Weights of a small text-conditioned image flow-matching model: norm layernorm, 19.3 epochs.
Rows from block 3 of the denoiser of a small text-conditioned image flow-matching model, named by matrix and row number. Rows with one number belong to one neuron. Each number is 128 + 32 x the weight over its row's rms, rounded and kept within 0 to 255. All counts start at 0. Numbers have three digits each.
After each neuron's rows are labels from the 100 images, of 14976 (inputs lightly noised), where the neuron reaches its highest value: "colour at peak" is the nearest of a few named colours to the mean colour under the peak. Only what is clearly more common there than usual is listed. The data: photos of plants and fungi (iNaturalist). In brackets: how many of the 100.
# fc1: MLP up (model.blocks.3.mlp.fc1.weight, 768x192), inputs 0-191
# fc2: MLP down (model.blocks.3.mlp.fc2.weight, 192x768, transposed), outputs 0-191

fc1.35:110104162190132134109058131055088096141137120100162167099124119150085166141131107116116058084136140139095105132135145131104126133139123117151161123161101178129213157181162106106141104194102120134159120139126088129097129129043157134116152123160148110166120103146175099098109128132125142114097139145172146086093105079103079105127142115089120072090168191132156120082199120122147154132160142108102164136114183097075099134085112112171157160157114196210220132135095095150136115117113183113125180096127086109054175106097085117116090151089130118113158132140128086101058135109142114085
fc2.35:147157096108180115150091192055150145135082141150157108121116093116110132157147149116136164094115140144122124093183149134130149100195161136089128189110156217136041032140113156155120131166147087178127132118133124098153117143201191176129114157144066137158146153120126101110161096111137110122124117115193128104074108125160122191131146122112101103162162042119115127188154087130138171108091115108109161128171149159097099121112195041135116104104125109200124129147154111125141135174121141096093175101156136128145103095128163157107059170156074108146151138140153113087102135118141128082
colour at peak: brown (64)

fc1.526:130102099122175132115116137118190159116145136109133155154143111107111078124150193112156155110120108105174137078126139119124128137176144138169142118144160152141134123147141103109097064099149167142126124140128090085061139139138106070128135094146169129163041109119117083112079144156140163110145159131137212160061103117161138038190153075143116105094139147091081124108165124166127117155108118159120097100125152220127124104196157081122172096151131158079092113148126123129061145146121148117158146124105087168123121064124100183098216180118132106177150135160142156182131064076110128188
fc2.526:139146116150118113108170141142098130076104177122152145134095126128176109181106140139089118181103144107123111133153136115225150117075091062074124090161122131115119175068134147109134131197151109083136101138036127126067090110181104139136143137162150126135136119143149127159149120171122162160090144145112128112167103115114153065121128162075170072095147148122100125219074133142124109117106063117135096188013113165088147138114089084129074138205105145124112120128122087139117116161119156162123162136191109140121099081102103113123126144133110150133041108164141129078181107141130111112
colour at peak: grey (78)

fc1.186:089174134078130100162128133103172101139159163142107084184117073169131130105152171130129164063141119161150106124090132100078150097092155127136162126164143157124125125180163152097131197187170086180157084131138148116170078202122143109130111154118142097145172151187067131154145134128108141156140166097090136162066108112122144127148108064121137121164169145072095100091078087139197098130125086097128134117125157124086076078183063120084182081179152085107168135116132101128133147139110141076122106089148119140110153098105094083097137155198131152120126173179089085149094084173115150140
fc2.186:074116172158080132100099120071126109145095153133131147079095144138162166164130065166134078133065116151174165103104161120085088098126132086167151144104108127113117148093144160136122071135135105168131134166186118146127102054148170162112144157144134139136154135124183136111102093120124071085102132129044105099123119067100122148103138182089165115160131126154117180057147100152109172112152169114211117099188116140146074082117088151137184127133161081071164148135134112158096217129111098110097100164154086146100107154130075116080135101188172096110159093132130157120127074127146142165
colour at peak: yellow (29)

fc1.349:172120124171140126168076118154177167140172098145088150124087130143111113114117159195131104082182103087150180163146098076120076092139170149135113170072144119146186105099094102141138101125074139090125155130156086076120082139125061175115158192124153148157178179192139117105123096204085150171114121101153126151127092131108129155137160122111164085043133143127177098100124143124150115135129054160115097110148133133142162128124152147154174102099094111144105106150131086132182148099146170094059163098104099154119138124160139103166141168169151084090136159171199073177107140126076153146
fc2.349:115146109118076156133073171101134153117091120097171146144108118117115109106116146128152124099078142121164154139097138145125164105185124139122132058147143165132096120148072162100139123132111190169137097097083091100148170106113155134146120142134117120115115131116158084151121146136106125102111162170103055073191177106161118105120156141137088139172192084133082115122116088101142110104070155088153136127153163086132081063139168208155126099132077102122098111162121093139153216098150136108168087134084137102083122119139076122160122109152183079107234169178166102054083123153091082164
colour at peak: grey (79)

fc1.490:169180123083161184118118144188187180133167085157148171137159162117135144056137162133092165085147149098121141100117130127084079126091146119149160127121156150122161158131134157110175130132110074115159147112174142088118089121133120112147139120121077090074088154088137111128126107114157125083130146173151151140162118140103082122083172107072117155104190096178117132154152109139155185162178179129079167172160084187139169164161124188168168151123100146073167138146143169145089110074140198152077144110186119087181121154122079144106072200118133150155105107130065145120086155140111128153
fc2.490:108111117185197154125126140148109151141175107143055092115111144142145142112139095185109101113116126184124169155181106112077127123057101127094134122113131163111145119161123144098066168103100133162137165145083118101157130100163135066113155115105109220157151141123013144050138096087107126155081132081093130138145130126134111102132138160137131124122129157139161142195065130129124125115181097127143104138125167140127179164121171053109138115112150150115184142165174055150094130138123161151156151164054092111145183081110061171132192099150088091081124120120134121117176119130134110100
colour at peak: green (36)

fc1.61:059234152152202116095093128109127119109145097145162163117127118186077094148111198127120120112127100084110080105099149114146142093143126149108111064209169142126141163117107071101132107128071112133158124095109125160129113097182122152093109102112155142103123094131112106085157131133110187114089145134166119108108113137100099068115170126143136181179178041185113087165098113143143139176152106153136108126153133141135156130185144120139131086133143117157126113147143131108130167059097195129150170078160084141077121119152079148092103163089230169103147115085126127102103109158103126092
fc2.61:146191128066195134109082156142094157152074069114131158158115155102066151145149072127142170095162125168160122153141126143113150100202114137110160044140127131152063093084123138108108124108112116103094147116121130110122123143136182105135142137072113093099082133146163096197111133077199127105170134047189120128136118129111148144106117111157142133096111188106117137122109189115073127100117155096136102060152153124175140150202104142111176121085124146160129127090090109113096146150067107109105114116181099147138150177110174119148191192147051096154161158105153150113109138136096095153
colour at peak: green (40)

fc1.481:140173138117145153079168167048146155118184099138161134180136111091141111108096138165113104141154147140137086132173134191149063147145130112082164082108116105089087116084121064116102073119137108082138111109113145093121054125128127107165094073095024094175126172142214101136164118159085134134136134128117162147124141107085114118155097186174070105135119106097150173155181155171169166068122165131103139167084165173074149132167082109108189160099185141102119145099157105122132056132159133111107104141133094144145133130128101112155080130163141145128163127169148150085138138117152136174
fc2.481:136152166134174151071206097222169102084100157116115108131174155157103120121119172161134057150181137133148104102150136101149146154112087103122143105065155088122166114132130106097111114109117087134097122091202105119143161035158068138151153153063115110114134108143053153132130170142164120129113122123096097138050103117124127123128092174131116074150119127111104126210141144111153142141080134097071064161116137134142133147143133154098053146121117157108090108124147166151129081155061134154122094127174101145089139131158051124139165104150140166164164100138086103167096119120132190097
colour at peak: brown (60)

fc1.425:131150134088139111076106143049146099159138104113157131166166158128060124088114149122111115090146136090120128114115048152067085110098137130123084170083173169137152166163135099140093130103149130148076156165177106062057118167073136115162158077129087132115115131117150104119126118179141135060131148143158189101100069087157122162104129130124070115214212142164121079134189128155125128152087156109111089113068098101111188152190150150129153146105148134142142145158115142143147070099098128127145119144139153121136070121122132201166124195130136167140154109095064126113148120145097146153
fc2.425:147157106115073128151157151231170123118188109076146136126064117098114153118142069186158091093011123165151119149114095156123117141097090119089131127146128153115076147099115121146098119193117127090120122126109135128171146150139202190131087099113145130140122139135077073128118148130129171094140142105140122110136160118119142056114125088177146126135142114161106118154160141125150130137174134116132066185077125152081102147055132045119101153114146109125144095183052059145174134131157097115141131135176082158095134123127050093126106173111101126156104122121157110153147129136138070175
colour at peak: blue (46)

fc1.567:117147116158093173166165116137065123133190110143171128114140153143146114163123169151083141101122144087177092134130124159118074204158168117142143106153123154159139112167107101091171174146101096148127117136122098149080132087095134152167107135061123089117129085159062126124139163110074200145097123150106128107132129139134132161147151086107137116150134157111135122100144154167138170090133126104146097104110193130060126148134116168160059141198107165126062126169113153149105147131122051163026195125115146110082107120109169080131123032087123107098174110107100095155172127112061100148
fc2.567:146150123142152129142049112055063149113123152131147137163096095128148126096114121132178189136054090163098134101163148139136083150055117152094122141125128130164181185072123120156149136140133129109102129148168123146149138149063171119120133117080126098136161137097000146072126144154128137117135094162114079123136148143136125178130108118180130120142159121111179164100134124162144133123130095125146149114193105144151092187151123146141090152039125145154125178152092091102091136134093099119141163094051185118075085134128097141108107163123112169092205123147110097132097145120162150158
colour at peak: red (64)

fc1.726:146133157122134165092091091087164133081176098145122149118105128115076180070092107135159103164126149127142133078086068148110071129029159163138124130142139145122186121089166126126139144057159127081107150150104104127119062107123132089114107086172093176101121129121166097105111079112099111099121116169173137102079122116122078115145142126138178180124151027156104170161148132134119151129139198127118183149166138084130182146154126175129143110184120130151155176163146131112146115058142115121172167094166099125149068154131056159094122159106069150120094140081065149103104098141125136101
fc2.726:147151146172129142118114149114123120083107163164109122168055129117046116134147105174106120151163138161102135129093132114070114118056164120166142135172149186108080109106117082127119103044127177085122135145149140115138131146093184093141106059086176155139106106101078126133123149152142172147091105068141143140102157116170118150117113158142164135111165239138137154193182117128134155116201154130111138138098123156080167132097115048153143126063170147165058129084081095143119085134132083147147163143142066133120113113132109169118108093117174130159049085152129141133125091128098108138
colour at peak: green (40); cyan (25)

fc1.646:131146140137174109156105178121166165181154139131129165151134106160129101116135144110104108156164097067162140122193081116094148140065142136185110102054063139122144123122136109123127168178134116101111133121219164149192160172123147077156129149093152136139124181129113170157092153190118116138181083152153140108125161113101125105139175050135156166098070142161143086065156095153199123101162122096108100166111072129159108124124180051068101143152132133111065120144131134128090103182170135129141147125099150077144164114094133163079130179167131102146109099110173114074145149133098144174
fc2.646:081129139095200116111116099106174146172207109150153157115116120116150132160149140116093132083120136168168147160117150114083097107153154076147150113065103106115110089155165182154114161112147126196118214140078143114136155159180099206164100131136102140150101095127186089142137124166121076109093108164130099104095116104121108192122136159112137108123140109137143113119000104111081143097122185138160136099200156082147140106113121123116159139074159152099149131159167163092133198151143143136098151109076169113053159116146125118092155134161160146139154179131140106128080120127112076172
colour at peak: yellow (51)

fc1.687:119105104100121148115104190157124128091135135124159136152167071172092094106172181134118125107154148144092123131097151171107135133106115152138167136182186177087085165120121123128169165124084132091148096082097101098057127218138103123108142157096127176120081117067167029099139100078094126149138113075137100150117153182155120105090157098139082138089124081104117085104142160124138131127142069143153076166154125185197103147148180122104138114148145180092114077133105149166153185061138142113174102162063141122127193163156115103160153094113094106145084126121122120073087123120120159117
fc2.687:110085131092129125153141123109169109242203095124081138103122137131170118110163082168088109126145114162107106139140142086135124140109127072141146169084115188119139152092129146106151095152136133173126195086108115109121157177148148154108091143158137219122114130133090144141121140085089178092104123112123062076082138155152116202114119116127079106138132136107056135117140128122100148151135067105024108183139140113102068102090149123185135133110170121157082060088097157136119091121132156195068076136148082141081084163109158115129130140155155106139134138127128143083107116103169094119
colour at peak: yellow (34)

fc1.202:150084152151081196057063135106120065091108111151175132137163122178110143098118178098114119137078135071130110093097135153164119150049114102109139154115170128187195147143183106083130120166094129102103123175092156140125083100128124107123138126145087168144096114130139151084177105098096136185142138166122112126073129143151030085113180134158121120092138127066192141099171120152114234137115067092103091121143131098134134150143137170100160110126124133115132124129130127142069089056124156144104127093171130147130154137156157150152081132126168120142095141098059150158133117118163189117
fc2.202:115109114130126156151108127056157116154079143142164133162139096115122140218107041062108069193161144129101113118160112105044122093101129112105125206106121158132081068071186184137178151191133088112170157120126125153112128131167134143143120087134170119131120129114107138115124103128088142094128116109177118121082188095192123211110151103161138122122105149140137148115124113143126076119147034130144121125081113103088165135088070171132109150180165097177159133123126106115137123120124097117093128102194093125161107142148175164136121098119162127140051089109154156171174148111127154126
colour at peak: brown (70); black (27)

fc1.707:126150130107062148146157071109149093128124086133203155098154104149126126167159172120134096143181126082098166166157131143124127143146107121143152109131186126161122122166155059142160099108123159110089173111093141103118106100153112111104139136115088108137092056078125089098129106058113108097098145135087183093193156127142104164124138148100155150124190150116123148163207125113170107141117101093126097113110133118115106129163142179142178141100163159151104111151148163158072181107106219122090144125192059158129059129097117080110183133137129156131091087137111156144174031128101198125
fc2.707:099112113102066127127139093051118113150137172104133103086089099127116114126138082158156176123187124084146117108154144132110124104144119133136130203175135181104118135136121150135027124105126154124112139131062134116114113136157127020127141124112094156141105147141133128116111145000139119182081149119143162098155108133113145133134145142131132138119142158129169100242136149135070121120164140130132122102102084146158181125069129150168116128234145145139144157100096103120185165130100118100174116128195163110144141116121099161113085078099067085124144125111110150106128071127103110137
colour at peak: pink (29)

fc1.341:114130142111122156137122169153122110104092077158151083129120106159156111135126185089174241153055122121114115134143120116139143136168093136135143139232138133118083111109190128109114135196061118125150133087110104122119084074118134052097135080126068126151137107172138145106182120070167132153072172095152138133136139101133130060145152110127099103126168183124120118118213110145157183162166180097102165142129124100118132134128176140179131189173118091152133110142090152166088136110161100158085171106075103155157132165130137147130156120132078154129095132103105083055089161107129142152
fc2.341:158135146131100119125101098144156158097077095117129139130084105108137126113104152104087050093100123158085108155135123156039108157143124167086110097174139127123122134171152086120088152200130113143157092141160124132158133152128116044153115097124145144129085155121201101123117108101192178045181111188127148143128101127142124104102165084146104156127159120126167163180151177121153110150197110112160148089132127108112103148129126144119079154205073116124163114137154069153116093161125131150119135123015119101117139086098128160122132156104194117172127139120158086165181232130144114118
colour at peak: brown (74)

fc1.151:149162083163085127115134100081098107096131148152163131135162129086120129143113121090091146171108124132141149107172145179128180226121153136090089054118152152156114110131158096074146110110111128109138097179146112104122160144114093157171118120104106090098157165085141066086085114123113165082092107152143151131115167104172116150125173062120107169129065207117160123166112122163144184154128137148113150127054146130173069113089150104124081123168172197171113152145139121103133124120086071157119149181114090141128109132102127118109216092078134134102073109075133098142103155084044108140
fc2.151:117157145157080108109141127201196099082196158132087114143161113121093096112121206148074156085110115116136120143156104136117112108123106126073131070121136156119164203121125122142092145154111163167093145158162125122143145126143071185133129122092143156147097121089143119175149090050079115144155079092111099171085127140159111121150159110129111131068095134152159169102138098134106127112109092128138132118081128144039226187117175129160175134170149118174077135140089203123167096136094104150131127147114163105175157151149098130137127161098133127199052144152144125174104138109094126182
colour at peak: pink (36); purple (32)

fc1.406:132134141165106113142110137137125118174167143169146164167173122162130101146093138143156116141137138149121108179178126149178137192157191134109147111107183150142134113104075052146141088176106073151083126149084089083122081118079055135112102080068091103137098145140120092111095145135171151146078124132134128169108165170165108087146120085160137134072162214159088115122140147142129122106152102190099105145117110167072097095108127162164108126157146151095149123123093116117101105110080064146121172103103051082173147143101173057130120066166111065098102135098136093113186142139072131117
fc2.406:137222115198093094124182100176149161085123079133132126141151102121147104113118089123145110094182126126087136124137117153071122128159142115129122125100134233095151096173120156115152137114118175071098116114142120135146121173122189069133130152125156115128107117139111095132151134139150174173081148185120042168113095153119119064151157108159138127074111105123092158131188133113105136122154186103109170097022162157077167136142112158149108134123163121160081098137082138162121102112120113150136117133153103105110075118135158116117109172122184101140115101170157167097001126134145125151
colour at peak: red (54); pink (26)

fc1.667:094138125142103117155169085110130106139119124144149107144108135174117102128166156095146156140189093093119124164158078141106120117151141165118144145115096129153125104143192122167127160057141090166143128095194171160089127118100072149112104122133110077147075153082205169135091129198108189054169093157193103118124046102100131080193082158160138116140118147125152118149139150077063110166096083084090134152082112127140156123126114089123095135120126112154135147101157149139135095137110109087160127118108165179083055094117120157095107167193193125115190101116147077114135099126073119077
fc2.667:163146105067099134095171101098086164227132146131137148095151156140108130129113081123113133157109165120107135097106161118180113104089063129081098119102165126101132174157133106167093128166123051123102090107095101125099124129089164113160131112048136101111135096159087124126140106100108131072094140106172133081130143155061127125118160112107184142179174093159157145052115133146115149157107062099076113100080170100160152140144207188135136161123099146111064131094133100151102181100127171107122131157098102163043167111140121076089134104106187158128170125108133130136109161130079154172
colour at peak: blue (43)

fc1.651:114138145135161125117138087142162135079126075132179100067154129166115159145115097164139123162118161118187136155123124141181106063075099082157166126116154098170123169163130147159078133123086156110130182138160133122105079135128139045108114134088084142128126081149145163148149094108131167072126154172159144123119088139113077159113159149105060116156161113187104103127140164123068133203134132113112106133096115145086206141136133174082135122118116107098146126140058110120092121075044110196161186090181158108149092106179070128174121163086128142128112154119043109136094128094107120152
fc2.651:137087112113124125105234106079153130142115182131179119113103136109160121151126094102155014054103117137123138118133124130071165101134114105072147176114120111138153157101163145122078138164131086184096195147104124138115135113203104155092119111134123176120170121118171122088169143159110170169108125152122074143080137150083144111125120176130067100120120090117146111144129120120042154113069148132115102235148120146147140097187117129124126122113075105153134101133143117120209112167094106121100081102181072132085122135147156149156147138136150120108077112155126119158115060129176108151
colour at peak: blue (26)

fc1.117:125147143151100164118119159106134125155125071176159112131165124167143118150103144086136059168141162114202125088123077141134186107098088059086106094148161080120117141142170141140153167087095139130128147124112168152105116079136116106158114122120081149085093138145122119114146135086136174110090166158153105163067124097165139150156129168091153187190080131123078127159154185115142108106175127149106185109116116191136179146151111070071152120157119102087136128170151086119135145102115143176134125156196190100132043091175121153097122178085107122128164050134164146135091165118103067180
fc2.117:182131143091189129124155134113132144176117078194188138109082145147168116127099191072103126152173124139113096107114081126085068103064131141076093068113104157099162176119136138141145108127118098112172143155119131156124107147125197081145125129167140148129175108150165129103136139059129161088068131123142167242142156116111113068145158128108114115122151106081190158098143140093097112088112138134125095219190129141138146140189086120115134116091137110165128097110129133128085125143114147148134113093120152117179131076123130151137102149130127092094202094105107168134133208155201104150
colour at peak: grey (83)

fc1.388:105157168097119157147081080065174114095084183146085119074144123144152140106150117154115115098146152117144146128166072081140075079136100087100080157144109114083111098127077155152117107092149152119138133134083111099066175163144166127131106134131121084141139156107139074157129145144132154120096125166184174134124120138180128166104131046112109085236161168158151121153113136082100085145088155112094133068100108142110178076150124139099069151074130164077113102133105142090158180173147085162127156101122166123117070142089100151088118145118165113137206074147101120164133150166124179098
fc2.388:121132129093073129156095158117122113157151117132124117153149140121153127169095193113168154160077116130159140097088139135110170153113134101096120045184100179120082140118115072157137112200154131131112134122092135100111134183115148102119175125038097149130084147143126118121167134085098110023155101061161094169157209137158094064154129065162114147142139089167113082110194134147142150151157053128122179132103161179105071161174148147114148118131111101162139167156097147124148130125130114145139159157189154110133142158117165089113093155064073129130156089131128148189145139143113132177
colour at peak: blue (47); cyan (34)

fc1.301:153135151147140139135111151191053107130111093136105122096135131143127126162110136179140103110164175084111096131161118081170141143196188081125169117215165149141106101112164117125125141154084105101148161112152147102118147149138163159127140098130130139144113086125059085135079076038148203108149130132079171121156155152126162162116140118101116129163183182140203114077096128135200086146149065173145117098093158139131111099143156129130143126093129099123129110120092183111104081143123184136124192120162052122125117150092143138127096163167238125098131136130149112108113197157130147138
fc2.301:118121154101218154114107122129187130135155188128114120109140109125106141136156088129187064072076129185125106138112105150095096089124086129146154214186132081116158124151138126106093168119145163138127106128107104124115089146093158192120121120141139136160100150148199118140132123070142150110157117108167178162146122115118111105124105133160155148155117142133098121198173133150139097158169130145213194071129133131125112137152131091148103130140094113095140148074146119134125135120146050117148166123097122119147128118131081119133146139141008095136133148135132144045076238153073101174
colour at peak: brown (62)

fc1.397:141128128170147138150149163132133121117130141132128143119173123149142147122163211176122129123200170111101153203178220125137142189150188087149190123117136092134145131126110074124095132104078112121114106072153086097099128112098051098091122129109130122134113151103084106078148096132152117149085126144164153150143107127096098071135108098115113134102186148105071162167165101178162136121129156201089117115212137135124090128144136148122127140149084140144169153166097144102084147093138138078091170083160102084106180098089140066133095095169130046113115139149080095076131193111117122107
fc2.397:132201119220198144167203065104113123105155166085142120126093136146131120160131107147137156106101153187085128134096133168124160101147134117090120080099106151146121070146113159128192150109141125109117146121093138154105129178198195119109092169117162113109144128142152066157127127090171176137093117167157109116141161124148140079167096113145089123158071172139179159140197104122122160164131182159121083135051113131101146145134095069151163138145091111169088149150124152126202094129181083132158099152120104139065109118119200151104119140082124128113128096195114129088124103149103098170
colour at peak: yellow (63)

fc1.403:143075143164160082103112106117139168163188087162158105127094107087141103146129167165107079110138123130115119119138167100144110092074140108155150094150134124178173110094072107080084163120068107069117132172131155113097080153167159143149086094144161117068119151127188169142111081082120131132157144130214159112119138126077142064096186084145126090074101100145159166076137090166174141102128112169128146148127141209125095086116114100112142093108087156181180131198111134136105130131154068144142127128123117141163172134112099160141135102052088162170075090152091128066152115151119100126
fc2.403:116104161074183121143038156183113101192184146140128121090118097142119144102121116157119194124140094139166101173103142101115138145114090142125143127102134176109071083124084176111111139164155155117101186088103092133129116159179149124098125118140102179101134139146119121126119161077132123096104179062111094140093122147152150168126179159117047081081092134125125119169125115134075066091193111089107115124118091183149142089081139187168138119064109165155058131179080093100096133127080092154144213095121148147116090110109146151130135111114128145169160154157192138131078106133113124161
colour at peak: green (42); yellow (26)

fc1.402:128169127142113125127068164149142158174124138113156154120129157144121125120154141123223099121070109090141172154120130100097058149162110134143109111098162131126132166136116117159107109110113071174129081118107102083114092083101093121154143112095070112134117163097160170116095116196128165073171175106149164123093147094083101100131141170123100120168144137085178114142096121165095156101144067108143199100108144157128134107152128147156152130100170099146127131177116156099148149146089065084103128105187126106242109033092145162172117138124103154071141148115136129145104060096081058094
fc2.402:160151138153084144118165159209160114091087114095119154143109137149140141167134063130110124134116142071162153122165116154211240149198145088123125126140136163085085109127093133154142107160117146068114102144082110119129136140151124139123115108157041139133118141129105119131134143165123175140109123044137107071083117153107143125134117169086105112107166064120109089178128100110120141116096123144123115173100120142147085068121145149106088146065163125153127078104101090117117135149079151160100070135202116150127135008151158096121164146128183127176119115112131125138151060108166130098
colour at peak: grey (71)

fc1.424:104138169152151155160064102115079130117147087105140126106140150117144151145101121118085183102125186099106113154160115188102102141138093056086091077117151088186118171118161061110101170136093110170083125102152082139058110093085115101160100094137125124104141122131145087148127095140078230111168109108141085149106134137170081132120149132128123156167150166099156126088114125146087169097179067140137109105068119147087117105155106115187116173172097165148079081124126135155148185122095187096023178155156124128146093195098146131124116088119156115139140079129118120105144142115093140153
fc2.424:098147146138141124109051183159103129130128122122141098166074141132133120122126101163082138178083152090136111086185103145092179117032165153117119109114141054145122201111128094160124115083133139130144110140211171134132150110107101165110098125104060117128110143105020172092113152153128135140121113198109086173110107150122130168127151114114063145154161129099123165119120130157143120143101114120127158141196131131063125093040162182122124156186137141134121140167132106091126124195153121132156181117111106152095121065127104162109089123142064105088129133147156114088124106100187176156
colour at peak: red (42)

fc1.60:113115113149124093119129163064063112194145100119094122089190128142063083108152189119154138174126147088116142160074101151126100155162121092174092178094174112177119105167127128086046093054150152175147144106149095166114084145112067136089174132094144139167145070117163147142150091106146125166136123135201153118094156085129133079156165172154155085111182179160118106151151137100089150173167107143108139120106155178142144134121174128130147065156134099116114146120111122128138140138119157100142168083070173163115144085124125118145115126088149121165222104147114088083100116081100118170
fc2.60:123142154114167152150181146125194094074084115154104117127188124162140178075137154083128186146095133179121148100139134120143095147148131141091152158139110153116131101049176171116210100096105148061081124128070125139078144102154110064130113107109126150141162117140117126145122142106093125109100132209155150134073103136128156119148132134132153126109076113149085119149112141117170129111083062151144103198072148110109160146191125068156081101105147160127043114138091096154102141125076135138122120103130149136139102053118178097109168152124056170180143084110150111111071137126188119090
colour at peak: grey (79)

fc1.28:143075072100127090176125126162165137116156113123170077155174155136139084107156174058134125137136180119162161106111077090087130152107137113110112104176096096096164152141135151106137138161130118110138115175155182088089162106096183149103141098128104179089152190124159167145114106096107156158157119131093154078076105073087130139142070146071118090131055162064108129082153090179138131133101157162132125104188156149105172086125093065126087176131206162086127156158172137174115155154170161116098162094162136161075091143140124120076130125171125105111120181129132089096139136174101088125
fc2.28:120122142106163130158098117119162106247144091150164145115131130087044154138135039118148118112087133060130123095174112108126065110104126152160097163143101102099165155193110185118117159156149089161195141133188153122094133086100116122155153122133134144124127106145136150171162106149101137097147143126026108119136123111150132208125109109149169098158205064085190157112143116122088130127126111122159187104162146145095132108134095121182124135111147147081111102110122164161089122153119142108141164113147125127138125152117042127151095107175116134091155138103166152121084217131139142174
colour at peak: yellow (52)

fc1.426:147116153130111167160105087188096068098168126189149119083148078097130140124132185095183091178141168127107162131122078098082108124147146086115109124117125116137099189133143074129153172129110147119128151201165124126132123075149161141152110139124078129073115124140182088132133063100084109175167150112135093135085159119087146130125182098118138180094134109117154144176084100129131097181146133111183143100142082141094147116094163165139128130167145104139110154091112177154144133105099112168167205103100095087157070058157161122104180086213104164074114133105094159175159109076126129164
fc2.426:132068146154083165125108172155222120099140136137111115087169175151088131113095085158211148118206131182093142126129116138101142135137127126132089142119126088140134171102142163146162127119095197135116143132162121108099128102130042160133181080097140110165125118131069182100139142192150155148132122130124061104116094127158142141134135118117134149116134151152178130154116164102120141122110114135143124143118144139133107086135077224182117120087100107079059067069080116121117135115035106105097171096115082096085165203106161116127156166117186111114149112097130155120114080116161167139
colour at peak: green (26)

fc1.654:121137090129191158102168114140144125178133134125139116187194101150078119171139085132149147107129123134212128106165132117123147144058155170135103039193131067168158131113118056105122144111108084120160100087216094141133113143043174074155124124101153128127124143114088143121144083163071151118111059189158139152176036136133100163103117102124102185102116126116146133164138114141094151126137113129166107140169157128130114088138052159107104141110123160079117108109127130159132128131098172157119166161104185142161123098158110124142142165087157145113127111121115094204117093119175126175
fc2.654:145120103140167102146133121099130124071109006107147127106085146140164093116118192102096152213139137096139153148096115110088132115144102100078147150162105112118178097183135122111102110200121164149124121130163149138176116094106152098132097106110176138139142133153098153137131123140104094182150129219108158175134111138134149143104157174106090132041102128134150114114100162114152119144021143106183138159176141174110132181096142146088116136156118118130216159140168130151102144112171116098175147151071157124148138110154066151127186121126063162147124126138112140169179087172113098106
colour at peak: grey (74)

fc1.582:110134149136194143128109155125175143157169073175134138148081080106091121180198172174170118101134078103121166120103133151176113106144152147117114147091190127114109144145153090175146112194138135123103162139191071101082072189100157074154178151138141069148129133133101147118128128196146159080148150105122117111137071119113122095145119118126118080159131138161100117075089136189169157154131090132163100108173148105122149080139122141124125071157069144099112119146160103107086046153115125105137134130078106167140156139060092124126126129104148119172069064149137131170185100128093173195
fc2.582:100134121102109149144111202187143139132189172080153148100145157114161114124130179186155173076033118098120126130170151149125150109137129108155112123048130122115113103120137109156170141120141167109139120150160148130102150074113120177143115150174076113107158144155096137125109139133134125128146153089093124136087146098083167140094137143065061133127129114156049112112038122119103191106188141109115118069122107091165159090140137180079125131191113137122139066114135127141131148135081158079119090139133109121099165164126024128147146114163228106138090157096149163138184122119173138138
colour at peak: pink (26)

fc1.162:101140195109162104074159088188149096101156118143123117126145110111090115100104114148154060106152153091163100096123128134096131132108118091131115128090114083094130151143098079118148160094132120139094095166170117075151116074164193139115117152174037098121144074123179167118169044169130142184168158067149158171117158126162085117134167133089186164139137121059075188078104103122123096112184135156119134136125165111076183113136058084105149103147120147081107091131081109122135124118105107100117126103122164131088096092168137159111133147142111098035132101130113081128138140156119125191
fc2.162:171123103120171150118136174104166145069077092137163108095093148115079157155106060112125151112147144143104123100142133135066113110154091120146122126070131114094085101049154115130132090115119186138137077111155146122132168050195097115161164118144165040111167132125104178105142114158157121182127151168047134097185104102147121137136111089100065131136117087111130127135133127126140103101078072110125117139130123151170152082157078185141123124092112124054186091120151106151105142134095119054157112108120115093127107116119146123090181095100138182077155154101112145111174039114176160138
colour at peak: green (57)

fc1.4:073124179140192122170086155132079141144118086188131139143100083106122124130094123076139057147141179119096098148082110119101070202120103140070101122066146130110151148148084127103081155088090181171100135131140107180153119181152124088162144170125138139142148157172096146124121138121176170126168202153126117126122109124104146140115186032110161067137152118142139084145143104105141106145082101099125090137147166128134144060166158084130090164149154126103134142108100084108092151152108086171129174062063164120139144146129137143098178150143106153192085141159104086092156143172109092126
fc2.4:140156141130164164089113173137147101128158117119100100161076141144148108117144136073100138150090109169127166122073146102111059093125098160140138039072154090090117084144174151163084118131091164116140092168139143107123132133092132088169179134166096100096159142134141138160147134164214054211160136179104088110124167143120144103127120129098119161146117142168108165034056104161092157138119110154165124162128159156116125094112117140149076125091128135136075120131135072090090199099120102121182145158082172112120130139160031094090138107128166166154094170125122152130141175094126116120
colour at peak: brown (61); black (28)